{"model": "image classifier", "image_size": 64, "isotropic": true, "label_smoothing": 0.05, "max_precond_dim": 1024, "batch_size": 192}
Rows from block 4 of a small image classifier, named by matrix and row number. Rows with one number belong to one neuron. Each number is 500 + 40 x the weight over its row's rms, rounded and kept within 0 to 999. All counts start at 0. Numbers have three digits each.
After each neuron's rows are labels from the 100 images, of 14976, where the neuron reaches its highest value: "strongest on" is what is common among them. Only what is clearly more common there than usual is listed. The data: photos of plants, animals and fungi (iNaturalist).
# fc1: MLP up (model.blocks.4.mlp.fc1.weight, 2304x384), inputs 128-255
# fc2: MLP down (model.blocks.4.mlp.fc2.weight, 384x2304, transposed), outputs 128-255

fc1.682:481514510443499467514510518525448507484488436611472507481528480503540502577429522484463454459502468569489434567564470508473438483508466563490562494553526471509531474483639528577515486481497478510554468479505435505497522475471437471438469525521526475494504515429499452477468485460527522485564508556461522517512440554511534440518448484520506464452532505514566437556503513538519447501505
fc2.682:478415564474477539506445538481530545540500572496575503527515542547488484542504499507508444499475544499525440521443523495457448458566573459495484575464482446489530544478549554527506534573503499477510523504460456523468451470475438601505448487539562521449517487496486436551499489453448494507468461447471524441511494471528441528613491477507497528517531513474519479489539540494515499546524
strongest on: order Anseriformes; family: Anatidae

fc1.73:510505512480523545528514500509508508454523524514380515501450465503444522464536551501493537446472528515528502455486457466491550501465544549501492524543559510524464515520542458510555526435447565562508430470572453462496511493499498475495509522444501545499583540498495489518534598460478489522491399526537555465514489466527495508560489523500494505493529436509518455543461475567484456575544
fc2.73:440452540512475533512423546478522467519479497564563528471524545457463462532405483569514457546539549509445502459481455457465514421440529533450487483467457525491404502536509534514420471413503589486436463466549438512534486473546500485533524458472407475501485524447508520557506576439476454509509502555577496491461462548461465607536490506643513498516579488572523483467465441506499523548482
strongest on: phylum Chordata; class Aves; order Charadriiformes

fc1.533:534534484485558451513503482479525480520488430550567490537534547498473502599540546491527479511540570484402420533494453489485489510466472445505531587603531545492491516451497535523551476498487548456462493503517522435501392496492547466528489515482446523491487454461487539510493519465462520503519509511435502408454432487499479552467437466534512497516511421504481519444452504492478481462500
fc2.533:505510545500536510437575547484477553464398498432446531466521454448527472519483498443450462483490474462526488515522535529471435583510519556522517600518572480489547499511472467514546487516532540478528454494436471435469553476495534519516431550448566533475488536483589456507466524547487446414573431521512523494474501475541514570525545478491468477471524521571540446502519429494461506538478
strongest on: order Lepidoptera; order Pelecaniformes; family: Ardeidae; family: Pieridae

fc1.304:501554535495496537522476459453550446493489443494484518524427522486481445468604499494491508498499503527441497579450573479535480516544589506525506462510527434497533513430511475496477535496493432464550537542486492455480500477512563500515495467471477605477507495495463519494570478555506572464509565503488470479499535481550441444526468488544494402541568475524518462505623496460479515503544
fc2.304:451428481445485486440454505500507502506405503462441407489462498538522440481409447461544431477456512560514411487592511442462564549386475478469465514513436577468548474589481478534493581491471474547503482481541472445457576515533554524494548487491473518530503456497519489520507538470523522497497504482526438513532577540482464478477559532470520550512472518459512481488502472567526490494507
strongest on: order Anseriformes; family: Anatidae

fc1.262:444509565483516569534510493486491449510501571518476492520459512375485549574524527557415534465472556468460462514500541513510439472497454451538481465445481525526500431490509471418465506506477509477530508519513495521528516553463434498534499485484527481525540521525466459531490463487522397489477488475493504535489531442513499496550506467429542551458533454467502534543560457577513392553512
fc2.262:504471461455459524525499511533491501490517528470513474518594581531483516481484519592492475568515470573519500513452409523523445484479482498495464515580544493489464601511480480516550447531519465495532455495531542512521536434522584516489531518513532533508476456532512381495559483468491462463471498482467465512546528485518477530538488493486449459475469498524461447569534447541524493502528
strongest on: order Pelecaniformes; family: Ardeidae

fc1.100:459495474488517445528492540519542566478490618364527443495581475460511447544499475539494551508514535505483468507478471524548468489493474550509490506499528524518471501476516492531469512484567549514499484502504527556474509517522508527530508568505564476451492554458552460566459489552473428476525465474523555476549566463519556521507557455480543604440565477387449520450468521501452472457545
fc2.100:434531405502471506501560487429536453504490474530475480528472566496431508580514462460496538521513529522569443498550516521468443497523465464490532514538471442479507498540496460499544494484531493514582569497487470490529410560527431489503520527589525487477466451527508437498506510526509486500510593555451478495494578480454428511529546498568599454390549540491566528546416503498550472499435
strongest on: phylum Arthropoda; class Insecta; order Hymenoptera

fc1.104:496503577488507563537507503409483617575496560468539532491553588587486446480543576473581468564497496536491490515524522503505519469542495550455503490490532527486507469555540449450463484502532444494525445518515513637476521482520550543476450505548509413469595542467466528505493582484503465449544473452541432446463559521475483533567497493477492470515454577578476476499421500548416523474482
fc2.104:442516574518528487540477548430498532564469475524498512594531485483497485510544539529527528511499494495506531536494458449541592508557515484433539454509440530522519500474459470449575502504435579454476452517466435483523507524489405443555515573550500579493456526551519490513474489526453494535458517469577475482515537547539506604457469456464498476485515461593472598455534551476444479502531
strongest on: class Insecta; phylum Arthropoda; order Lepidoptera; family: Nymphalidae

fc1.316:491516464426453433500441486539454540526528478534472498485471521468499514515444501460555507570444552520490476400465519519476493495504454516502490522478517506493513492513510468501542511410523528586516497550532530494517360508532476534466507490518452454472489512443511520506509455448484516486454470518484444517511554600456548524500499506619494525480458508487527450487481503538627495519472
fc2.316:459520487530458488465588511484503568474527535443506480463471513519520496541517507484499524484520482501578431565487477451444438492416572480580544520503546499502566502475453488533457456460466437511516415522436531502507463451536574506501550439607491462568499558515534541452453467502492492469525507495488481503400471493471465534527644418505477455456546520464480544475511534494501525548437
strongest on: class Aves

fc1.234:514498504509525556474526467437489489434471544480509447442452533521586463463582505483473468544521547501580523482479506476539542502529489450512503538541441454576505546490552458501437507480486573445534468553493521443501500457427515573525480575510417430464457511538467488498554484403526436497508567525476563453507495484464459553460514456540542482440491473500444464475443565503518540553462
fc2.234:516498491493450463488594585529506529529461482461513434460497507484506424537512523479423471504442373470486422481462517556501536523543491515491523611492493513549547506473508520494467569492498501537537586494428498485487435487464441492473468512505515465494574540474518522554471564534503472549474509560520543461622547512474526496501452449495487407510516530455540508505514415446456503477438
strongest on: order Pelecaniformes

fc1.114:429518539405498513541562498508498525484509535541422497479479463476510488568428469474432514528493519519578483527544449492493496479502492475510512507455526499492612528473410450469510467476533468458547535498458514485481514502535510495507590496499451440468470489495518499499621527471575496493501473463517482537479535502497593504494485530423548496498500546555571517510486477542507596469521
fc2.114:548484538441491448433561494542541486577521514469457452489434510510468562521437495429528475554518495526502466476471471510511539538489546494475502442516480534566444502548460554516553480537491480486444434477576485519528473511481482501532538489578486555503523533529496505541525425545550475449437493495474430552511536499538472539490495482500573505537507462481497513522429501547531512445430
strongest on: phylum Chordata; class Aves

fc1.456:563516556536482550519513482418545578462556506497550441528520494462519494528483474518570444543506502488482515488513496511487507535509498510488523508428460474487520506537455496576506424501475500518478490517519531486553449525589530553498445515549508557494506472544432545564441503462498405504441475576507496467492511436423501464494534465488528552582453408511442523474522397507503505490493
fc2.456:472486529459486492413565500579489515511536491501467522439554501444481572566501490500532520474530481448520482465490513449475526558592534484532480577458489507506590542444478498570531476550490562528521482526579539529499504524466561542447562493443543432502598499505461466502511465608523439446520469558481504495514571520441492597526454494478460524539546513515534492463552477471414484487482
strongest on: order Anseriformes; family: Anatidae

fc1.246:528562493503550566512449502557484478595496562508489555483459623463524501439498480500489532432496461504523481486551456506539500434551503500575556488420524525534455516508531535488487544506536439514500505471430526533481494497553531487489439487512518439502513492578536512464512423525508453488505519478568484516445428515503464440558482573525499452455514483511442474561530557483546545515512
fc2.246:531546546482454467445537479619536476509436457484457531437451482492533523529502549427475594535524514536443494524470497564557507527490461522547507508542526526510416477490485540504478498522498527438501472466418504530532555502517464440555501480545480528536503595523497506486489488557450501514478450495480536462439528586468456492531566561511563503511521453548543553454434447545486509546478
strongest on: phylum Arthropoda

fc1.369:445507453553516456497515580452550521503498527487531468463526517461542501529489375517495499527503491491370523437424518471463466491467527529501524496486485474560460479480512494492480544474442494561542497461483514571503495506481447390585588503478540538501475457461489487562551534493429469439596410505467477492519495517529534463516492506435505550546472449464486522426501530490470481408541
fc2.369:483506473460550521510528539494621433474485527512513517451472436539506509477513536476447509524467487512429442522480525592562527432449529411515464479485543524513567505457463560510488542537540472468511487481542493500443500417529555438459494504493502501516462510468463497550535539469537465511558511532417576482524544534518602569536560471508437527468434558528456555459491492543498511519436
strongest on: order Odonata

fc1.93:484505503542502517468502484550436521450549490460497444533490477445508418513538521548503518553526552431513504476546573503432480504582507542440417453502473508588543523471523517455499482512520562533524475502481496476501449484466486470460522503560555572447544514586528538522532513465500465558540598458522546439476419472492489444539447505541544560518532472515416530503510488513504447518493
fc2.93:576524532503513451458538512515480489558571418414536564487471524520525485492508413464490453486475442492527558499487498476518481477520448499448509523421642527491485552475518567525510514585477497443580457513537491547454498494547475530469486497472512473531436588483533486488547530475475507522510496599493564556492456559526517508462472511527509472513504511490445537543509504480471496502434
strongest on: order Passeriformes

fc1.137:468517549514503476575508543534522509546495551496470540479531476547512475499486537440506577434495579502422490501472474556497537492486528515557552539449496475429500487499529470479570457514502571462418545433561448480475430411461480576479538473492484503524477462524517568475489430503517622535449467511523508522516474507583549529459469596563472471466473496507500491439503539505493490549526
fc2.137:497482526514504410527500467548515439523510564487423422449517545496454454484561507425488522498537494540567489496434458430554510467515499479591526494468504487557544474485494457511508471505493565522463452575530458430540488433470483492402590423534417494478560482486475516457448499528575531454564508471514505534476543518445517474433485591456464508449442462479477481583538488495488508514432
strongest on: order Lepidoptera

fc1.248:512522526512543477567487607482517554477526504559451549500463486539561458469518441543469476440400554348627477544487474521482419449514479466584442510486492469635498540527451483475517517455497491501562465518448514574468511509481422494481489540497546469497463574530513537498443439497527451493499472585547460567508511526533451502505580507491493532507424503503491561520511558528581501510454
fc2.248:513546510514520557476536521549502581490494499498440497477467547483558545518559493508514528480520517507485533521545504552512477462526497519479485416538527480519492495559516528479506474486482568489518543528577511505497537441561512420450513514548453470497502472581517499477529518527514506593510541501515551526495460508517533493516509541536503304514481494449526444536590509477505480473487
strongest on: class Insecta; phylum Arthropoda

fc1.758:548513465464531492506541568470547510464499487446520555445470478524466476426463525499471482506496516473445465430565615530499508426439462474478562521532461519528453517573511490463482540538504478462503506516476538464437510440467459467514401456540471510456561477489531505490510512512564460510447518441439473468530524539509530455525451555469500481479505521507546525506473555511469565509495
fc2.758:512554492457394455544515496490448469448493536524522471502464478568435499475557529406511442541531549516500543498513439502525500528478510493447560509521493577459451513484510451513495495477452493569512472501461537477400453511508477520497569462520443551537435449473473518484481448503502543485536505520466457536414481494502500460526480475489496338513496594486533477450528505514432479499446
strongest on: phylum Arthropoda

fc1.393:519486550529517512486501459506442527491442498523467519524499541470445527497456550434456481512496476539526514524520538413437504404427469477535477461565479464474481505462441454452454494497525503398521458496527502498530523501573558538476551508475524541519480483583530467547524515502507477472488491513542514508493499508406495572450452449488526503504519477472570430530524512459478477497493
fc2.393:474534431448534527419513502482520600502587438469521547552565512545463498545533585540489519486530466496437518533474481516436457471482443446434523501498509454546447489505451522444539534519514537426485471461626492529538502472491472526498514496422516474497570552493486408562474521521511514478498487495468451539536560497542513452479498535515443450579471554439560444488520471517534462348524
strongest on: order Odonata

fc1.301:563501465493545482490495478503501531501525602495474486483543508473560496468469477477546514525499474514434513532542517541526466527514487453517489480485473546518516441475513466459604500507528476477473493455467489514489476502449431454439485506556580498479489509469494523540535538518494513522484528676529524489495490532514518526510527533533555423538510538542481433401447547528527508512519
fc2.301:484355497540441540553491487479519461508449534504501565528497504531435460502492505516512534445475513397512473538525463482530458439455509495568516504491512494501513482457445552492573514439520489554500507533405548517570474478547496504502523528475545474578526434503500499443530565524556511470494507488480492523555497459471468475525509550496600511480491469462521567576506488558557544534485
strongest on: phylum Tracheophyta; kingdom Plantae

fc1.553:513530457511440452479483520540392512495507482563459445537517539523475542551493478504500418522543489460514461547542508506503595519507481499511507474524499461543516503569462481552506585465562470488452496543479502500482484470466504568526514531424513521516593481543484568473535540491552481480450492571529518462516505514515536495487572481568512490469539538588396489507490502465430537490507
fc2.553:478488570508467469534445457480488577563486453399502491461543514420524531474538549465500431522467498443448573489520478466459397438543471507536496526488511455480466510485533508459530541491552554508504479489521544484401513513502514507522512509481555484497499548496527512543572463497429514455481496519529507460596442457581485503609532466496535549523538492520491541523407511423492462447505
strongest on: order Charadriiformes

fc1.309:485502510495523492472599477467514522507538542508449580478443458492447547525532459505472592520530554510504466467527473508457564538488449487477525527522519448473490512425482528536527460518471534392432495439496534425524466505501521531453566521511610460480498474465523484525477546542544511466542561455523422483504561476477491559493459484498543559507536516490476493467513377486531505537480
fc2.309:528507464438497523580497374454525535535534421453492450528514419483456380469553490561443451551425488470503441543495480470550526485541480470525467444453496463492497513526454464482433442465528460475502555470514478483484459504561537547504478437534525498572481431448415506534523448498544538506511466518456555551494413422563458491528516408474494507416533481487502463537502476510479430483514
strongest on: class Insecta; phylum Arthropoda; order Lepidoptera; family: Lycaenidae

fc1.599:516493542507493424509480466459508461476401525497483501485523462459481506553515542485506542470496430540527563434523549513490587499491475574522530543482462444468580486470541480489485492510495493518520465490453436464541489470481517526484495531440514452459549527512438574561554452528530613492488489527524462455409540488488426518584456481521489491518471457545526551462507507535546439512510
fc2.599:575472543446496441502481537442408540494545478533442517529478492496493513516484468484466502510489489496573514480567477453520535511566528532537523519436477513482475462518515476527468440545438513553385490465477535400498499574415519505464450503479533616549494489478540466540567445541552454543500524499492503460503536579521492514552521524408510511503478486569459522481531423490533500458417
strongest on: order Anseriformes; family: Anatidae

fc1.588:490456516509496534500523483516537455542496545516502532529520527489475546526527534508471437525462519503519408533445531536509493451521467506510525579494545504573515515547629518517491537453475536410477458558504515515460530512465443485425568568502510491483477503475562507520468559460452489490422505533485477471551500564466435495475503517443505570488493480523473498485513641525472498537496
fc2.588:462522499528544475485542524501453453551454480482522482504529596460539525532584621505443533463476425533540516487443498487479498509606509428508514504561461469555530482521545433452489547423439446522469450533534505506463525395436565541511514562495602527482529458495527430508442511434514424511537559558482484377523529438546499512511505488506480509459600455572499477519527396512541544467487
strongest on: order Pelecaniformes; family: Ardeidae

fc1.683:526561477522543518482454503561516542471454517466528503539580452631475471490552519520500462567522448533482511480555472534447513522511475511544504508469525572551553549486507504522576466501516521517481473480525531526553440514472499540417463495443481536502473384466449522514408515486455514525559493489488549500542515516487489497535490438425522509467423477489440575497431516437504506487475
fc2.683:503445497472486449438554434541509529524457480558477493546499516493493540565528437532548590431492501457575446483506443510493516513478510551462551530463505506506525512500484469500538471500438494372460480495514478479509541557526470544523492539482494447540514443434484421479462497586535514562517511536448503505516502535490507534525485518522507513546521486586499522529427477513528469508456
strongest on: order Pelecaniformes; family: Ardeidae

fc1.431:497504561562425528409521480487466476534459572440490474495501541478492490485519468468567524561490561479504495472513597407493510512468498482517509488498498514476472431409447481491534544492504470460502463540474496508474520474509559483490469554477486503504524527488473526429486527487566575524467523556488458514537537561525412475401549485506525422474499535585502574545524552569497490502462
fc2.431:514487495534509561507401497510486459468518440532535473522471515456449481509452490458524522485511494559469464513534497469468439498432489488499476431496496512469501404455524521547503543498531428576435525539451493437503482555559417519493507539434531536441506497466544602517465496512497457508549426438510511528435507511558493566508478507501553491456552539514490510527451492452565424519489
strongest on: class Aves; order Anseriformes; family: Anatidae

fc1.191:493529598425459448537501467495474433467493516472440455494532492445476473466509467478523479545456501519488446530491512475471411559560478580538487496510504453529422482416541487458501477481557474553526442489546513564454478509454495495521524537561539522508472540597498427574589551531494507510535496517506510511484482443511503487509492536557460492511516502527437464517504581471541521464506
fc2.191:464514499445507514464552530519474531589487510467538517444442486500497574549555563470489584478505501518515398542519466521523507506504462496504469535452489545474507560458436515562536472518400513486605435518495443523445450495505576521535496523461447477562476447431452473535531508551494499518423578534480559516521502495543428497483473566524518510498544502497447475470546508518566490466591
strongest on: phylum Chordata; class Aves

fc1.83:510442545472432464507516462505427515485402536438505569534503515493484467481546523473498454451492552506501510522551500516549438485521547513435530513475434507454510502505564526496463537479486555447529511474465472481501480498455520538500486477456523498501481533522525458493472480549498444512518536557507487477469597551528583490484536375462490536435444483432519514494504512523523507511446
fc2.83:516491504469506528534463488464471493519487460554468508620472543515586543513514595482522550532476570536515458454455479537501496480472501540465485433469523480497537499539435532540446466520573525498486501566449559561489455478575599488520557430514553498548537526527491474492521464500466507477501520535537525523505586518494478514417463503447512555458478484572523501520548410504561463511487
strongest on: class Insecta; phylum Arthropoda; order Lepidoptera

fc1.529:543498550441509541498461500517469597479514550512556530492443418463535492538466551448504456455499517466503549568493546471514515468535526502530504525483475508502445473576480530533531536509482483461477540483460449497463442517485421504516503507624498467502517515474572533507502551494462517469512509507445482463511492509516446522555534528529516440575527586513529462467578561576497432497505
fc2.529:465462491432487425460434408521503532482459528469592550463462436584455571483481460512477506526438480532441481467454546500495487427585496536515465467523549504481488489473482477501466522529472504560446532531548501461503508455537452499453465480561493544525429542535471522554519561556529513439546469507502470431477561571481436446531513453451533553498523506520558518478576508454477519514530
strongest on: class Aves; phylum Chordata; order Accipitriformes; family: Accipitridae

fc1.13:436514504537474496517503507498517558517503544566498467488495472482487475511572460566503584597526505522443455458488599526550510559573510539430507483627520514545502530439493494421498479401512480472518501508462531512425498468480468491555541513485555571474550486496495524455473502496422512575504507546505460471513449539527458540576532505504536473515514503511464513511521501563504534527505
fc2.13:454501610553486519526531499486536460486527560485579522554441486589534472477436513448443519554489488485525449527491530543492500509534501419505511486540529557462529524535482460506460440506463495513473483513488461376519521490537523451499497457458477523503585529549433477524528475516506539513476459530533539505459536486469551528473488487475467620536507490475486488501491505543448460440524
strongest on: kingdom Plantae; phylum Tracheophyta; class Magnoliopsida

fc1.338:430513429414512516539587497450516462475530492501497466481579494522549554527528453466588538436467569512532471470597477496507491522536495489501516445501528479512535522501566533497536483512493459531451474497467421482476501577541482492461416462460499567447511492438494416511531526454571498425557562446516461460520510532516463503522526478487507465481461565506446530507531439500501491402511
fc2.338:478574461412524478497502511421471535523478551505515478420491510546455519478475478500448500486476462540508507490513553473473488495534545527507471521576520445476489526456450517506561504522538509501550568465494531512450535430499505444538486542522527469447532507531463559514546575535411506455562529456522462482508434472490453465506517529486530462502502529596477522481561442470444503508392
strongest on: order Odonata; family: Coenagrionidae

fc1.471:550545454433531546508440507531545454473403495529545479488473466514472535543505486510521534495534495491571500553511544507509492487465512518536529480487553476447481525527438536466408473482542525417455462534433554482497508442587514506484506536473480518427512459511447583485522472528535531505434462419443526531505435437451481546526502501541491453534469553561497396448561469546493579493536
fc2.471:471558460533561417539462561507476451474493450538552477551485482537462566454532430552509536540476470452491497480498443498479497525559554418515473446443447488458498555487477474480458450457546554456466457529484491477486552427463572491514506443477490459623475546492517466508459469565533502460540462532463513539464551475493542486431517531446515525454465474503495530559474440482456477512512
strongest on: phylum Tracheophyta; kingdom Plantae

fc1.241:469462446534512552527501477491520470553562490499513550421592518484546533524552530505485545496487485499500446535492480511525571499535530493468545444501416466503566400555465471460526457529512444563460503499472509548468533521567454503482535496563484389540422427464477527475486469500498544507440466444453524513549554561431444490468492467510509576478531458454469585506473493554513467522513
fc2.241:501445481521499536535505428505466483486555557540512485455465501489497542437485534522532562476429434558467558477498500477511483488438547534508502471449557553563520522530474483505491503527520509448446546495461504472453533552521532470533451508566491484469430487582520530542521513551471490495470370433503478508489509480560539495549521500443541463428506555565475536448536491437480494496480
strongest on: class Aves; order Passeriformes

fc1.602:498473517476494574501458550664526492468500521475543467485579531489538508538488540512473525508477512590464496466464515469508523436463538516472532488557521473491506502574530517497499493476491456466478469482536531499508528449469526476483562427511541490441477434537535442539533502525502530456546503580518502516584500531553529526506480527546502544508545419511486540487525427460519438495514
fc2.602:494512460477444519527541539497536438493537450584626539392555442465498485490527434425446553481511546543545464476469466453524493535474482551538513406474500536530454522472500484474497501495447494501480553505465469473492511534522509522514536545466522486493408528500494555546453463470526429384507502526436452522612499554542533534562464499444486454465515431518565445518519508489440560452490
strongest on: phylum Chordata; class Aves; order Passeriformes

fc1.95:482442501534468439541537445504492478507525499444503499580519508474477485476467455613506627546490462502569478488525494479560492585503509462523451455506524441526582461534531465506483484501520546465475505492503483448550528500451537464495515505545471515529494509549459444475493490504532535453500471453488446526506510497531514425557481368474446471438469532461474527523495569531481588479558
fc2.95:499403479482517490500510465472544552549528504514423519549529447477502504546489482481499544520477520492521528463497468462542503566505559488437511519511459504543479506496497532479472536504451522495544485541488487540492573520506524437484525438485533535600507533507445488503552529515530581444579544498531490451490491478417464447480540410496509543541518576466458518561544501507461472511497
strongest on: class Aves; order Passeriformes

fc1.578:492495487498472500490453472429544476583504455541448516498488510487497584489530474556538512478438435491480436441438504542507529467529498530508513481485543432470443516483488449483510491527453492463527475438504505499512487457492491546479523468536448466405473526511461457495469474476510461575473544473548468496507498501420497464557530496528511459481520462484525507461485516544555554452464
fc2.578:465531491483472542526510554498540477508475483481502433547558536637556526499509526486559570552498432500491578493479524353451604514463523554527585505521539595489491511619548479462524539522531438555494516508455540517492550575547535519463474507487518481527507488544480484525491529460518534458496443525523498499506429553500501456540488475381510526438494498474482582501506533491470442486472
strongest on: order Passeriformes

fc1.330:454523565525548531542541503473515547491510481518534546506493443506478557480540496534492504456523471476463525540594477448529505537464510497468475475485486572508525515501496487515540478493506538480506538452466511469531518517442491538505531492516525548488540514499614539449458571629596505499465551486501443496502518512530494515473435435527550564458457499467488427487460487541554502534527
fc2.330:486532546446510487524427436488502481442512521478492512550530481456513470488530557538518380500456517530607517560469516511527504470503507550453514456500477490479578513507574470468487455481482547462508473534425476567523518466564563530486499475508605530532503400467477466513500486599493450522532506475462576521482423541526441436481508498500542487497581474446482490532566496531399455460467
strongest on: class Insecta; phylum Arthropoda; order Lepidoptera; family: Erebidae

fc1.642:436499534534651499511504547538439474457470492499523470476497506484504463446453614521521448476494520466479509462482503493445500446486506485485542485530453488475469473453501472459477539424511539516475493428538457562499519470523488548538519556494528517503416454499570500545523442451555471509488376473498511532384468512538515619490467488534459480595467461485515544552456527511463471554492
fc2.642:469509530457374530510464537498588528491465529542475425521548460415491470434493506559499424533556450497506526438465544552465498458461538505415510453488489477524491543516505512573440518485548476518521504533508505534560462482488471563535502508528533480529527488429592465533476558538520448518451534473468469475549530486498556519601480472509505430459526537558473500502457500456463588461555
strongest on: phylum Chordata; class Aves; order Pelecaniformes; family: Ardeidae

fc1.711:542500533441527500581497491488476456528501533523498522573427576575515505483563448476615472592570497473535558548433478519517522480533524508446512484404517546495457510530548543514532552523493522431523497497454551520558531536484497506549490486479483528510484472427486507502542536534508558516538553544538569512466499381517440543570472434531522477506519521583481445478477462509568452501390
fc2.711:478480530490454521406508575495487583505590515492485563440473500462526433442427502486489506422498458439449512517509514488563518471511525561492463459604443543483474518497479487528447501455519464546550532528501534485529471581447462491584401593495483497522464579506506482484489502530540493509472503456582447511444453551490514411525557509409481497508510533478591497494556534530576509497558
strongest on: phylum Arthropoda; class Insecta; order Diptera

fc1.482:495462433493652455508509412523429541482562516475465484515490523519496512437510501586515497481564524510536537497522524505409503486403470540505532499556521513436495449497486502491491515471529435501671515465510530507537469474529497488491510509517438533519483511486465508478502544466504477535459433531518446623481577515562483448517454500513489492455489472505446484334512477512462497546510
fc2.482:559582475529493470508490553542554514523450457526457533449569482467489471492505561420515534515488499460514471491488503494438522558510472569371493504479559526442507508488499479470489486481510506510481456488468452453472552457512550437537445505546575381490476454498506531468443535454513492494521552531504544463449517545523560544478526523466477378487498524507487463538456459547540432467485
strongest on: order Anseriformes; family: Anatidae

fc1.181:521485470474445542429514414498564525424437472455527497522518486486509470440525581498541505516494518481588522537538541450482511564494496502502499518572497412488517513496501500528558452528511555469515532520424506504439513536529492505503445464566557491450518465547465550484489475470488453507514488518543480496489548557557399460571546516470580544549460520467512533517534471449516480538506
fc2.181:527482483502489505465562530540453536511526498478471559459454487541519448462502502538508565519456572525567529440452543429474402535501430546484564501525546521488495397492512502490452512553535566491508590506450473538497491462525476445518499490556506543582534515452504511485584443484472500451533484517519445485544470526552507451536418522531462497470514474563506448456541562420537460428571
strongest on: class Aves; order Passeriformes

fc1.407:445510506500538528505557541504498526510559436572478503487473480437502495520480458523473482526472468521565550521358506443533465494491517549546488526386457420509439433521484478508503488470507432563523533470516534497479454542500528447499501483505545488445474496502498541495512491478506530584421489537445533533442515447461499474506525415452533552495525545474510499485530568433511489487448
fc2.407:492466462502545472497514541520519532491524495449517413513455547533457480469465476567496497505511502497527475513558497504435475517541495519593424415488535433533480509468487484547554525467458486497483521459486494471549513506537575506496518505528517491501468459435517530538549485507530484412472519546456511502515524566444535539509556488549454477523622549485562428510526488564500473513386
strongest on: phylum Tracheophyta; kingdom Plantae; class Magnoliopsida

fc1.117:574499518492474461426523508577499566453557541499459457532594444499554463540469464527509573458506461481650520620405536458507502510502475502534537496487543515457522527481518503499498529475507592508495510555452546538466530462559506532456497455574466552532424442478429441528507464448445502486571467506512494497491543492513511483494495480503492427385484464456529445435504457518526542412508
fc2.117:514504442495473552516490521450487398500453496545489500500525500562501511488492492475609466507473434492487444444480563475525521523570507511517501463517470559542521384475444440446455483524536497502508517497478567511450455484525482523523529561478567501490498560463545495496530474485474534532494502486458480476464461510549477523482518593503472479536488506486407530510521499519470558452540
strongest on: class Aves; order Passeriformes

fc1.46:470522580396502532538412422536457524462475531550504535489551571508524397531511423534534445476502459465468484582503585476506461541550460539510522501492522492536533495444501529453529537551515471554533568538507505459487560494566512473486520550464483532529480505523531581457525524450501476534498548515463497529502518545522530496514471567397484536504477489517556510563513536497573550524557
fc2.46:494493523536513457499441475497484498490536563517425539520493508457520557444455531479524463529560472513513463510515504474501553507432523465451524450570470513499433442529489386489495512543427503455514484547491509481483472476501496491424565453479492499483522481463506486482462486481531493550516530530480514449488448512551473413461525520522445424494461521425518424522575425486539473521529
strongest on: order Lepidoptera

fc1.112:535483483434524422506495437477503517475532484487496503453563541507496485525477496497495516471525482515465493536494461466490466441464456405604607571554493536491503467489505532475510466518512470415525534372555539449510488498524461498451504536445505495501456543553475500508498466508578492477433509399536500450519604508480473501433529561508493498435612510518501493549527475481451452484557
fc2.112:492537567446512515546513485477541374509577547470533583477516515520576482513528526511502510556453588474543522545529500459553452502449521425495529466506509467535498509536518515485551478514514501458479470531555498507503432502537564479555477480561459516504475440548497486507429511438536502484460557502523516456567466451462553510541519521543482507454487454509456425508444561548529512443500
strongest on: kingdom Plantae; phylum Tracheophyta; class Magnoliopsida

fc1.413:487477425538523514513498495501516545500493457564533536565508496452566530519452513484463520549492468497518509445451528470526563546522579511480489511462451440466468479486471514460506468581530490560509468508502509541490513479434493544469507501582537505502481454536523495499522504469494498536559566489552503497440471508464519476504509445551480475538429482473519484518505572476506526497526
fc2.413:481550460539474560530577519550533547495510536572473553458540483525498469542531497473506514487500482526546501520443505524494500509417486496519486419459469506490562569467410466482475613481514521424539427515474460534522503543520482427479484464481455556509539490490425416441517498462492504468463496569438521509530551493567525551463509543495499484494536451497523472549465510520491553513560
strongest on: order Charadriiformes

fc1.591:484433500392516486460527460459540568466490452471533465543510502500490498527620546492510428486511523531520552529451520504444540547482506483505518520538433507516471501506594417426442577521486461471499520499518504563484530482539479475492470554503504529487612522580450551494467526551572510471445384493504451489520448490543454516504469418490467483432528528517488479517498517522411455529557
fc2.591:516503506523505517501472560478580443573540454484518558497551523484485477500488565522497481506502545468493495476523491575360468486534509518418492506465519453502510489475527494455497509580480539447484476473458504496438566529508578455534545544547512453578479524491537419509560563476489474583449532531509463458483523544542480469535551525544489503470499551545527488548420489499603409478472
strongest on: class Arachnida; order Araneae